A small masked image model, trained from scratch: widths [32, 56, 96].
Rows from block 10, named by matrix and row number. Each number is 128 + 24 x the weight over its row's rms, rounded and kept within 0 to 255. All counts start at 0. Numbers have three digits each. After the name is the row's rms in percent of the matrix's.
# convs2: project pointwise conv (model.blocks.10.convs.2.weight, 56x336x1x1), inputs 252-335
convs2.0 094:122090173108160146164120103126115102135140095143141142190136111122148139090117135123149131103131126132133097139120107143139119087098121157143119110138116131127114079126144112169122118124067127101126124134163123163072131095133138143137089127138150117122
convs2.1 094:133119170132121119085086177144114113130136130114118103114121149127103163108154145129109125105122131120136130124167154094156136135130125127127099083135156132103120169100132130148103141140150106144142138152094152143163109196129144138119181092159159118161
convs2.2 091:112161122148141131079122076163147160110114157113159123120111121148144105123121152100107133168140129127150111112148158122157133104145093116145115116138122129118120144099152098148163098134103100136115133118174111178137160127117113103141125197137126097112
convs2.3 097:100211103120146164161127115147133133132096155134179112141126124156078156114133104159129099115108135154152102106097129111106104155119136124129129116131099096094093168123123081135143146115104131075099129130100129141118128124140144119125097127144137088110
convs2.4 092:153193137150131112093114127135136126121129159092139162126109095121143101142100101173138130085126130080117114141106160137103094114140135123132095106144134106105072177148197113116171118136161168142101127135110116105144139161131090124116088165112125104151
convs2.5 091:132164155125142082125136130135101147135133130138119106127137180183095151123124119111124146138138123091129122131152128128121124167168131129135155099140169159183109150152130125120091158130131130149112124148164144142113126151111126127106174131121126074130
convs2.6 089:130144135134084118116130132143125121140160140121113153136132133132118090117112129106129179116126149112146154121104131145105116096106140140136134089143078149119124124150222105127128101109100139113134095122136106165112145086149163144142054151112098162126
convs2.7 089:155127110162131151135118100121132140109113133133123129142128119103140121128129118137129134144123134195119172124137148107136094108132113138122127107106119123142168152134174130119177173145135119109117117129154129086139126091133126116117140156102121148150
convs2.8 093:127179156109118082126152079163153123119135108122136148136114119113156111131147102143114160115086130143161140161140063102125093165129135120118121163129096143092111124175128140148127126109094099148108142109127104133128139063144149129144084128113127092124
convs2.9 088:127201153112118135121106129129110113105125073125137127147140131122122113146147108148115104145163144109109140149100101120159151126111108104133123143141101140089165154122091129124128139140149096157124097140120130130128117117122119147144161222080107162132
convs2.10 090:099172131138126146094124146135145096134118191148148135145136170129155125091106156151131137137145145063150155134114100127141160092140142133130152068100120107146097113133140146126105098132118114132110123131059106119139177101135118124152168113075118162130
convs2.11 096:081146119140136148090110152114149138133117158166114137182138148114118165166112105145141135126108131139148159137111089134074152107174157109140142154126156111103130143131121144140115159120143114115137120142154112091103129113144159124123143197142127099093
convs2.12 103:116146101118126108174146114124113133118127132129092126147144122113154093168116129140150133135150133145086108153138104124183133150114132113115127122132101115101176107145166139182187130163124155122126126091113119135116149067153136110136115214093106155111
convs2.13 097:153172105110092121129150103154120126114138136146140117140120121144102089122121160102108120116117119125111152137109132142117113119138111137136139136129073125165170147132175053117158144139115119090122098134094136108148111083104115082138122168088136136116
convs2.14 101:118195116144081121148094114116138112119124074118106094142117155130147100109157114135116127178117137180115137180110136104145166124139089139130127104113078146136179118164132126165081168110150174097113119120097146137134124096121123100138150126097145147112
convs2.15 099:095162069103123143136116125106138144133089078131150109154127075136089142135121146128112077106118120078112108148130163114100100156135119121148188138113079089138115137116064156121172139156167123142139139121114151113105113140125138145149144131123135116161
convs2.16 092:135161110106084103108154142121128143128126107153150132148146090105162130115158131119084133063127142081144158140119122133133118173132139121117189118092106170127134098153140134157145103139107117162131135128165104111133125058139132157144106084111100157143
convs2.17 092:135162155168160178156151163083093107156145112138149168174132119125161133112107135158143110141138121118137133100120112129138157159062122125120089111119115133095131114114074099133181155123146153080148143122109146121184097158131121163114128084089127151158
convs2.18 112:168201102107130128082110143124118187142132129126164116106123147126128128144170132142147138141168132123102149135154142148107139142126153128106118108119119131199133135122107058095165148122141115099136136159120153145171130107117126136126143000146111155141
convs2.19 115:118158147137168118081136094159146115140127164141169121142120126112137127138125100139121122112077132129191105117107120133103107117147147128121126122138151110049078123078135154190127108114132152159122155141105102143109106164132129133138109146177149101104
convs2.20 097:180204062144107102144132137142137122137086118127112127126118099121162136104126118117109151121108147086146151164107098110129132170122092137139071112146129147096149071138063164156131134123150134152100104148143115061170132078127105134128123180096137121128
convs2.21 091:113127092142099176158131141152141116121106184143134081121129121109136148126101134136132137149087127117168127120099162100069143134121111122117082146145139108145109100159126092112083159133149138101096098140090121111119119122114139103145160157103127116107
convs2.22 109:106202110104156106081127132119137127117129137102105121109127104140151130125148122148129155104128134123118073130144122128102122124131125114108159150136195139082163143164098157103159104117120132157127099135111135133166109182126136104141088197182129141112
convs2.23 108:118101115101119103130136121153109131093137174119111147168128111084166137137132108092139128138082118130168095115114133133074116118124121123109159089117166094075065119110130103175104130141103131152146148114129137146143119110132137130119133176129131078091
convs2.24 103:178152139149064171151095100131119100103128135113120116091096107134149105158103105135114142141143130120114120125116108106085103102127113142105076228174119109121169138134141129087121118164114107148135081123133113159138147105104155101121104154098139130090
convs2.25 098:155095113151123128114095098134124126139125120117123132150113145143116072139105154092151159107182134115143149140115126137132128112143145141115154161113126103197188161087112105128055134116111139160115071131150115098119153104120118132125102135120134123139
convs2.26 097:133157133129117099146122116091132135155137152143127134084127128105183118127145151116143121130133118135182121128090092124132105104139103132146134111128136144229146119118173156126108089121088113101125120100170160163116144131138155132117104106132118154134
convs2.27 091:122180144114161117078142111128177143124147139145148121102123184136111105143111184115160172141103127161149176110123163123149198071129151122115171089113146114164157148170099105104125114137122136153115135134097107095105161081101141133126131084146129153132
convs2.28 100:130162161100143115164161130187107141147139111153143109139145141125133141128081129105133160131114107141114094128088083150145124080120138137129117112154075169104128141110162133143153150137124127148135156117119110120134125136136105119135167161158139127166
convs2.29 113:120143130130204148151144132107133121155117135103185131088129128136110193122096119119124144129158135144182123102113100119076133154152114137119153139127172134198120136073131126113124103136108098131130135124115171124144136141156115153134100101133138116105
convs2.30 100:139126115124101165119137110101155114138138102119163122135137126133085111125132115139131123102091132132165190142150181147096107144117111121142133081144133126141150124151043116095140120134110116140118138125117176096147127138134128117145100045143124146157
convs2.31 088:153167148140131157135150159120134143111173129124129139110141147128187131111108103098119102104130095105119108144063119102117128055151166135116137186119165112137114092108122085100158115111129133131153108116196130209122083147131128154128146090134124081114
convs2.32 104:149151157107101086146107168106135136104107140175086105158122130135103135110153132160130151126124131101125113129132119122123135147113131148124119141108175142063163131120087144128174124094126173107124111137148133099109142099098148119118142147122123088113
convs2.33 104:140222171138156183126088145099103107146133107121146150140131135159103137115114154139104120125129136140075109139126156122115145139137146127116149153123146131099126101112133120086175143144137153128150146121060155153128131145121126151123133104147122107190
convs2.34 111:126152105147099082086119133128112128112126141066112132136130154128138140149085095138126108160077125117120114142118157118145120064127154120133148119126106128095114156101129141148140112140156142135134142163113157156123131167126108147145144228127103112097
convs2.35 102:104094105128137132109139111074172100122122146092174098122154119137135144141132077129126140138133135114106141136139105113115139183121123140142146079122153112152125142153146131062176136149137109152140144123144100080124135092131115143118160046132080154092
convs2.36 091:149172153123141171135145126135155126152102139162163085113126112112099170113128124111121153151157129143187113130133162117103142141137126149109106152130152127143138135167162147143150157115139124137134132124110137110133144147125143122120178133105103143102
convs2.37 102:082121114129098149090112156150145119100117096099146138126144122125117150145167137083113116132178124136132147106183170136107145122132142103117139151109099121197138104147155129141128120148158127123159162117143069122126101146124074127139136067112148163160
convs2.38 090:160125160126126116159122171121156122137144139095188152119131133134138122095130086133136128147100124104134110132141119115113137141161101107115109129110123098080095180133152151126119106128125124158131155123144119061133107086118133150146127123133128122146
convs2.39 097:113157136114113124072143157128134159126130126149079133135141157136100163111173123141118129123074130137121136142114126141124123170120152117119158089127124115122129093149109121109187169134139139123143097153141118093128122135128148172126145149107144113112
convs2.40 109:124131116099131106067130133183118125111152176134153144139135130146151101112161148151136119122071142131152127168159118117115111185114125137117169147135084139099102146102129100156138077117100137111121114149089151157138113104133137135132094170108122091149
convs2.41 095:143072108139090153207091112150120112134102123174112119130099113116093145131125103081112138119154128159151132120131099144093116112124121149140077138154152113142138099118128137143118139153129126137098142111161166122106133102124132092145141126112106070096
convs2.42 102:104061182146083136163114130131135159129145119140102139145130126129141123138135130081153132123128117169137132146143167102080149115148128130137138152131133122196169118137130139186116125112109139111150132127149147069132145113138114109133120185121131129085
convs2.43 124:129125108131150074089090134168142144114115110140142122156117135126129094129103157107123161118085138128107126150113085115168118076120109129129140108107118135141096140150145076114139135114150137149119160113114105130114143164120119101133108119115131119159
convs2.44 100:147102134113104097116157126128118132152138135097120151125135154117106125143152082124112105117145109157175140105115139094139110115127136099153114115148159125125153134105141170145139114141088132123153111130134136147125114059141115136117105148164125130079
convs2.45 097:143098132136131176101120117113153152133162126124091169146134136148125110178137095119108109117096126122134184139140176160165111154124137132116102089120147124129111116172167155086156109127109104085115120114089092071121126143121127134106083177113099170113
convs2.46 103:115130154134119134186132118149115159087136122133080136130104074067156165157121144136134118106181122091095116110124131132133112124116133131123128125101104162171152143158139091145125127162127115081113161090145101169118151152149109108114120150081141149108
convs2.47 102:146072090155149136127104168096122146096111127154105124176109119112146156099113130159138136089131131109120142181155131116157099108133122120114107114117150155145120153176206141099125147118147133097109128138143118122103136170115116135104171121117107119163
convs2.48 122:143106134138120083129131139152119133099137076140085133141122132100124126124152143131151146124100129154130190144122112124149108154125143139138099108141036145130166123151143150178126151109114127132129125140120137113100103080124102121131132178100144179132
convs2.49 111:115087081116125109175174120119118140122128119137156135165128059128121161148148116163113107114133127093121086127109108099117116184140120131138144135151114106146089144099084126162121142121116093121159124133141093132147111093142143136128120169140144101070
convs2.50 092:110068087102107156137122140120123135126111133112147127092118075127139160133151119127136151108152136054159122138185115146120096158140134135113192144144132175135139143130137124079109078102117114142127107138179114174160130186155152122155105106152127152162
convs2.51 105:139179145145121132138167141115106146113121154107147152174123114113138117151128092175181108093128143107141084141169165114110120121105102130139106100146133104137084104095091109169136098137144116083121139130084105087147144119138106128126144090125154114071
convs2.52 094:115164153101113134131110111091099089147142169142141081148128166146101150131117115106143134153194129176134133138149095125102140139108149122122171096128170137139121118162154138130116123103123141127152137149177105126103104115121132127117121075142110129076
convs2.53 092:081141147114128103157148107121119148131132132133136115137121119134157137163065093102091101096135135140100107133099153173158121114154120147118132103102086091081140149118170131083057114117107126128137135110116134132124107091124110125122098156170100119140
convs2.54 096:123141141141172102093120108120123139150132114150175132075152134178121106136115125097138155121084119113179134137156116107145117131107132128119099086133155141115139136124113146107103126121119123134130115124129119086128103204131117138128110135164116133165
convs2.55 122:125113135124111172099120135158118109133146077137161086087123173122133132177161109116142146141141112122165156137145140158154119153126118127123097146148073147189139139125173160123131117124119121122121122124149082126126097217108102143148158094107114198131