python train.py --model="masked image model" --dataset="stained colorectal tissue patches (NCT-CRC-HE-100K)" --train_examples=90422 --image_size=96 --crop_scale_min=1 --horizontal_flip=true --translate=0.12 --method="simmim" --mask_ratio=0.6 --loss="l1" --arch="efficientnet" --norm="batchnorm" --hidden_act="silu" --channel_attention="eca" --drop_path=0.2 --depths=[6, 6, 6] --kernel_size=3 --stem="deep" --expansion=6 --widths=[32, 56, 96] --init="kaiming_normal" --residual_init="none" --optimizer="soap" --beta2=0.999 --learning_rate=0.0044 --beta1=0.95 --shampoo_beta=0.95 --eps=1e-08 --precondition_frequency=10 --max_precond_dim=1024 --merge_dims=false --one_sided=false --adamw_lr_other_params=0.0014 --max_grad_norm=5.0 --max_steps=4700 --batch_size=96 --epochs=5.0 --lr_schedule="wsd_sqrt" --decay_fraction=0.2 --final_lr_fraction=0.05 --warmup_steps=90 --weight_decay=0.4 --adamw_weight_decay_other_params=0.05
Rows from block 13, named by matrix and row number. Each number is 500 + 40 x the weight over its row's rms, rounded and kept within 0 to 999. All counts start at 0. Numbers have three digits each.
# convs0: expand pointwise conv (model.blocks.13.convs.0.weight, 576x96x1x1), inputs 48-95
convs0.259:527554514510432512384481538525514463519506524487498440478523543447511470558518501572464437544493499499564576498477494524442506485453439555432513
convs0.260:403520580488540469552425516481552514456456467440471489475483540480462565539552544431499457498515475495461586505474508430487479438513474495498503
convs0.261:464485471446474458489476468477443529512614517462519484577461467491523622502535597505508520479419501527476453522523476490532486488529448530570487
convs0.262:406511504476510479523503483503396443441517442492500448562488565513497569487520505594531528439595452498542481494473471500508473461508557518564538
convs0.263:422544527610462567549496487499522483573533518455535473438448518417514488479564536486524505571512475498521466502438566494494599456471494472557544
convs0.264:472513479529474501489574523519558459458565525494493477505458501509538482521502584570433480445471495496482459517504468481496479507577532576520439
convs0.265:540456532542478470469529488538524508468541494567468544454540490552433467541407537514493526489445475521506537517459524584518515501446502497511508
convs0.266:540561451523518547520545541485464510422573465483502501528473453504538545444562525437597516510452480485511583453493471476551449488497565529476512
convs0.267:485522464403527483528502503504549544377502489548552560546497540555481524471481509473492480506479562509474499513549474478439538478508554537451586
convs0.268:484472492510441516467486603529458431498540560505548522469480561470481545547561473512518465457480458539486548498515514495510543468493541514534477
convs0.269:521384503473489553557431542497471547530489459446487504506494495512531511469529475527494555457447558551470417443596461527520460500542505500408547
convs0.270:518455567502517494480488496521513423572453445570506505476500504522523496492571540528537491491458478523487580499486522564526513482517489430494476
convs0.271:496520495501467549521491524503535455607443533548517549478525536456522476489480521573482519470523537494504444457499535471518443519469503519489517
convs0.272:511414554481474523464409480470500490565513535524461486539534564516463460488540525538512544489469469475512603499519521505596482523469472480533597
convs0.273:482461521485525490597542531466427492504471456480559466496466484524496452464529499482500471452478505517518506460576549556491441566592543521575494
convs0.274:473457551494478510520512515565451537457568539415537540461508477503522481462508406530509527553564503545542498494482528473536592554529574478477492
convs0.275:449434474465496472469474479507521519537476562458508521536516504494409532516473515445445448439510515530529505407518570510521498491479526528500584
convs0.276:498421490506442446460478504476523466500446485577496543563497482511490454546509516440503420466451493533458448416526460504548464480489503485467468
convs0.277:453533507418542468537519502540480516394449473493513508582472624502452513494476488447546433469553522506446564408549538474518474514513575433482501
convs0.278:511495473473461477480428505543512468529465530445539507427495489524514523524468486459547497548494485471484582489468520466460484438522484537539563
convs0.279:521504474527506493474544475466448434530465478482498484591460480443484536504464573513493581455505470504563527497531502506560541456584472471493499
convs0.280:515539472539549443427489474522528460518556498521506432490515506531456566475552560492452496503551482454528582607486509487537493495551489457522510
convs0.281:470511504547550483464474474515475530564424426477523502387490528599484485456464509587527551487486525607514524565494526508506511545537461493538515
convs0.282:483528484494498477412474535522502524496539410498479476468526438359560465533476430539493546519486547606488554582511469502483520423525556506503593
convs0.283:486483490541436475485538467471497549572526453496517531473544501503527533522568546486523500471536567497522457473478512523496532491508485496525526
convs0.284:478504478551493400546488546476450572457554513534501432484485456509474533474491542537526587509538572528527444570535497459475521476446493437441459
convs0.285:463457467495505510492436456435508566460532481514519414420446545480465530524551443508510492601477504624525504445476445502451482477516540498506491
convs0.286:387508543485498538506425515469451519538503533467467495521478491540492502512450497435408468541503455546494525486513499577568508463482480495460484
convs0.287:535498445500508540516459460484496489532551477527534501508474525522560485464487528436523466551509549596463467451407472537512498455495524488561488
convs0.288:430499499521558464497523473516490512489542522527500441543510540540496421592497541527507485525463475526495530467492476411487493449465461518571542
convs0.289:486479486506542555497453489532471473486540432513522517481459563484497513532511454491405450470492534507521476577498512515439527471486444520534530
convs0.290:517528484555473506546485500487474487616468538445537520430461502423561548477539487483475441591448424474516484553456483479550569447512483508546507
convs0.291:449556552457483472518438554495530569485533483528464491600474558643523467494492457527523559513518511547439479538485530516469457492499517479466540
convs0.292:534507488513581519450521537508520513499499465455578572606478478443472452492467514480527539467520460558494547496512549484498502549464434491471504
convs0.293:454480415449521515507477475484506447525598480533486566497463520516556583461616520494580506493507539500515464579484546522501476535486534457547537
convs0.294:530515495508449416469554463461509484536536557443552501440516476421509541465492522465488544566443549497499509508518489511503409422461488540552406
convs0.295:512540529455540449484501489514481423493473509565511515521460642548497489489545460472527509372558489519528504523532525485499506398511507538586489
convs0.296:514499492483487477526468457502532463446503495491548509590466525540483464469546461539471525485620511484497461547461452526487497486457553556469427
convs0.297:470501499494503521486426472487547501537575513556522474451537543468437483510450533536570501489488472480498580503498505504552530475427543463530510
convs0.298:457517492573492532578572476460443586440479552564534400527425497571533503505523472483470500466492549534509364522528511559522499523543547527517530
convs0.299:477488474501464462526515450527516503561510549552556542424473535488520517492526488482467451472530544548484538490517498555462629494408469443524470
convs0.300:547549537510545500514465500483505494490535510511503533524432479398509478442531425493493492493477482499470492496466502416496476427404444538406557
convs0.301:443572469466460504480592498474480490588476461530517510597510508609515535560524483550550461504484509460458502495442464522515525480499472475468420
convs0.302:553489447518508462464559521506554493531574538482456518568498545498440499482586530569511541488466451503519426524484483473597499530487486552469600
convs0.303:515564496461532428524475491522538490468478460518549557474482579496492501525536512555554543489559383432522520464576477540456493461555500535474489
convs0.304:518501475518470495453453461504449541485503514509446474510543478474576456552468516505462511518559518488399457444499517493537549472488504545499508
convs0.305:469550542449495503553499524455503527454521526529557510517454516396471512473530480505503434471464496602518461561495524453520501490488533515511497
convs0.306:456585532467465448445511579459471453485547499505493533509525606463502471543489557538554565416473487503502505445502429468494458500491427557488502
convs0.307:469412593519517507533557472463544474481492463504487488535419553616425448471537556519486478466491449516548446507476522567516532532588548453488501
convs0.308:508542545474487482494419495524433475471507477508447505483521591510491559544513453451517465499518429549491560469500541506462545497509530447406458
convs0.309:477492500532530423427493545494518461521464497549458494525518468416441505495546526525465559469534543547501521481508463557472453489446479538508462
convs0.310:516506545534458397488391526475428474517533542501578461515507510416467518473414513510483480515523473523518507493483551523548495492521455480582542
convs0.311:534446506474473511527462497448482506437460438489511583438562532506508436515507480451477443554562509554498435462541465431489510483410492504458542
convs0.312:408536528526468460506463573450486507496607562518519476483447509477507531481488489531396478489488499515493519526469489495582513524488483457558450
convs0.313:537532492519482503467527508498483511479549533377558485507498417521518566536544497546564546483480552491514499483443496468516421476432466411502445
convs0.314:575479455466514522506508520503459469450537533411474426501503554491462469536540468522608478536485472431512535546464547523435556450423438538485632
convs0.315:408557551442597478508473501449531511555453523576525532493454508558485521493459491504468499472533482574523503523455483453469434496507547488496583
convs0.316:452485527590551419524491418504470541456466504560549496485512536445421517556477614494436464457483489520457477425538508491559496460533517507589532
convs0.317:514548479512460493489529495523481537522524493499522466509493456552474470469464464434498450468508498524505470491570551447496454483486467526507617
convs0.318:465394469475519549513509488403456485548516509576478526557463485487480461498448488558503426487512496464537526480521575589507509515542479495567404
convs0.319:525445469465479500526599492494462531525407480574533534419520490459434448442456536454483516429544535515483537478515496508423519570453499485468535
convs0.320:537474496558513461548505500496499461434467478475555550665496500546480469492485532477441541583484450542528509541507487488497453520506497522470507
convs0.321:447519445536455461488447503501476528517548487532561507606509475525564480559551547437552518499519545474465480530488509508503516463474560520475569
convs0.322:494605460529509449524564531482532511444457546512535518548477433483513539559545556493521519444537407505482522581549473510540436405504537478524463
convs0.323:490404450477487540519563522501493475507536478487527515476485533548497448530540454439471411454497434370458535490501509529509459613545460445475469
convs0.324:495478489473486501495398520573549522596490552465505496491542564537555557488440437417535499547447561435522507470506500497544518511496505527477480
convs0.325:556516552526429423485465489515548499518511487437455479505530569503522454508474495492536544535482489478554500527478538515520494536438472583449533
convs0.326:496471493580408498500563498517453479584470527467564559544517522485518498496482504526539409521493500495485536536496465492505547467506487491560485
convs0.327:517416491464479504439489522474473543548519527476510461526526535626464469499471496439514472492453501481512612462516519411502442558474500526459521
convs0.328:552472572479545466425545472459533481501571593500539465564481507467507511494543473533550562501582482498532538466481467546471544545474534422516632
convs0.329:545563492454526540464558509485462481517501426490485475492478555503459431466505479503471631527484478476548523499514553441506519532521481510499517
convs0.330:491529476471556489483444491527515487492520501526501469564506505520473533473533511413548480519524491569460397561515570504534521510532428517560467
convs0.331:485484473532521503519507551516482470487526567475454457509557534405509453463482454502477491442487485491520536562464472531467429547576553516522450
convs0.332:528490459558483493474494503528526492546503522463525474499547448521505516434482490467488481458447513439518448462606540508526401497528510552502575
convs0.333:424466490530525497544470416467538545461562467487457534482469451500497514498487499574454522488421449486498505418449507401546486464500525470470505
convs0.334:572577470492508393422456487521490443495511467482492531507502583446477482454466527485464456487495474488482505440520552464486502465526512509511453
convs0.335:492492594457497455513509523480443552443471509557519554514542508481442561493551530510519457503515468601527502464575497432517475494511541498428537
convs0.336:529483513444523486496492498538475494576469459532474493517495482406500553474508480517496514475532509554528514513539537505467510502533451506603482
convs0.337:486502493421474527516477522495493572493484532479555562561518581489535517538562475487539443458542553556522575438586548464534493469550540509433451
convs0.338:555446463470569478487472452476500430488480469473537511563486501446496547562487500474451523454530548541452475504496535523462470549460454465522491
convs0.339:482554496494539487498414548541545526511502539441561463484501556561538460474552542541526472497480470451493479573534483510453523503437471564475490
convs0.340:452544568465509450435499434482517469426507479447463528539534531516500475460515491537521509448514492575474510530555519394490567417535553505540492
convs0.341:425492605437534464544559429487472533562533523569540479484436500498432521533475490531436532524477539509552457509434542503501467492495536511461506
convs0.342:473518470432486517521501532521452406510436482437521566468455533474472400476506512435489508506498555476525461506518455519540491577471482462512483
convs0.343:540513492494525503521487488418471493501531526481453436510492565503563418471469495546532494464469448473562530528545482565507562502431461516462553
convs0.344:442429507486524508512473524422509484522502507522442469457496572458487540465517446523388425555480482572482503457506523555440441476580551515603456
convs0.345:499465487562458516483553500504509526463583481505522412496492503392505516455540395473487541506444496377485516429497475407487472493471567477484501
convs0.346:502457533543538452470462466539500513471514486523479553489476454485540507480496528465506672501466537512508552455495495510481476527511486534435447
convs0.347:469536518538554537497424522508557495502544494463521500521521484552491584521486417516494451478486505529531507543454489462522483488524522402471500
convs0.348:483494494447505519489465523486538490524520475495463581536556431473517510417417485494519536513500524512537475541427461485499407540533488519476540
convs0.349:525511474547457520466528467518558492493512460587500521510513511499478517545537532510518487400464484484470508540468442563517504442537444450514538
convs0.350:515406514505443415475482440492455531550502423532517452455440569440542471465534526495476517548478518545518395533515569527544486540474420479523517
convs0.351:473539497517468582565519571553481534432544495402541493522526543468494504556506550530534474533471507546518472515514469555519583533521473456539487
convs0.352:356496473499465521554470495445500589532527508499505576491534527564503447549510522517558484546527514537509468555556487496444453543497493431534475
convs0.353:486497536513515492412556449520567502481519489396527479483542490490441481421557516464527480463510557503556525539480489502485427505485527496528563
convs0.354:499532436519453493495490497455531550556501472571487563452514507618591556556472495508438450437525487507542488500462489529512524515482465493502551
convs0.355:456479528552505467627499543482417535504479547496526503539493442489503495492544484487480601479435466495540492547524520552521497567443524490565447
convs0.356:458505539517500433580553530536484511505541486482545443456484599545512612503506485491567455487415577543494430498545508588501478509525542484528509
convs0.357:420537547501513455499442421509521524473494510508478478553407459510511457498540417522539502451510453414476499468517489425469490482529520468509563
convs0.358:560469471524508518500439503542534490381491400490553484514512514413520566546524484530570545485480498549491464469512510552444529525457542585535486
convs0.359:495546514531479413477498479489518440570553491454533558570494552444518540477495454404428434532474429520482489502475513516529551445541513474563532
convs0.360:433526471547496475547494515530448456595513505471471509403518547546488538491536550531585507483534488482511546565493485533507573452498495540502467
convs0.361:497437512454533605473451470506535471512478479494522567444541490578513432555480487421466516501519464504495483480526490405472539534494434484450524
convs0.362:506535523505508504540453487430453504477503561523504506519503468561489472582558550507485548466431541590570543536509460568513500587453472476515436
convs0.363:526640504496516480521491484558534497491521523524550491512508522454512548509486519453514547486518431502507571478570478510488474470546488511509491
convs0.364:503548536580509504537478478482467497589514507457474478511459519494495536439508508463522401491469493475521498487443483511521544484518468446565459
convs0.365:510557512479456433499449477519507399565532474451576507548534493429468564487511459472507441494505521493553488549476496509513542449506503496524522
convs0.366:393471497537493528521530433468503512455527414497504491526507547543475506492534416451539456477497504544536499528460505508468481445552500482524547
convs0.367:551459503554484517487461531508550453540553473520464471416510504512475491498474553509530482500492501522458553494459526538539517496418439479524481
convs0.368:503428512496504606547443546500472551548509591466488431533496494494480491552480535510455522513474531487513458460541491577538500484570486455500466
convs0.369:491481526541423527608471442468577486538542571502536527437514549430548499489486514483542492500407506532510512479492479500511548505445527534467474
convs0.370:482536480504502521461502488478526464518576509506507477501450458544553601522518465543471489476448548442570494496497478471524462470498518447444461
convs0.371:447489497503482520480516432476500546480603501566501492443489500565509553493515483522464533486560535507511494513524531430486510485519543469493551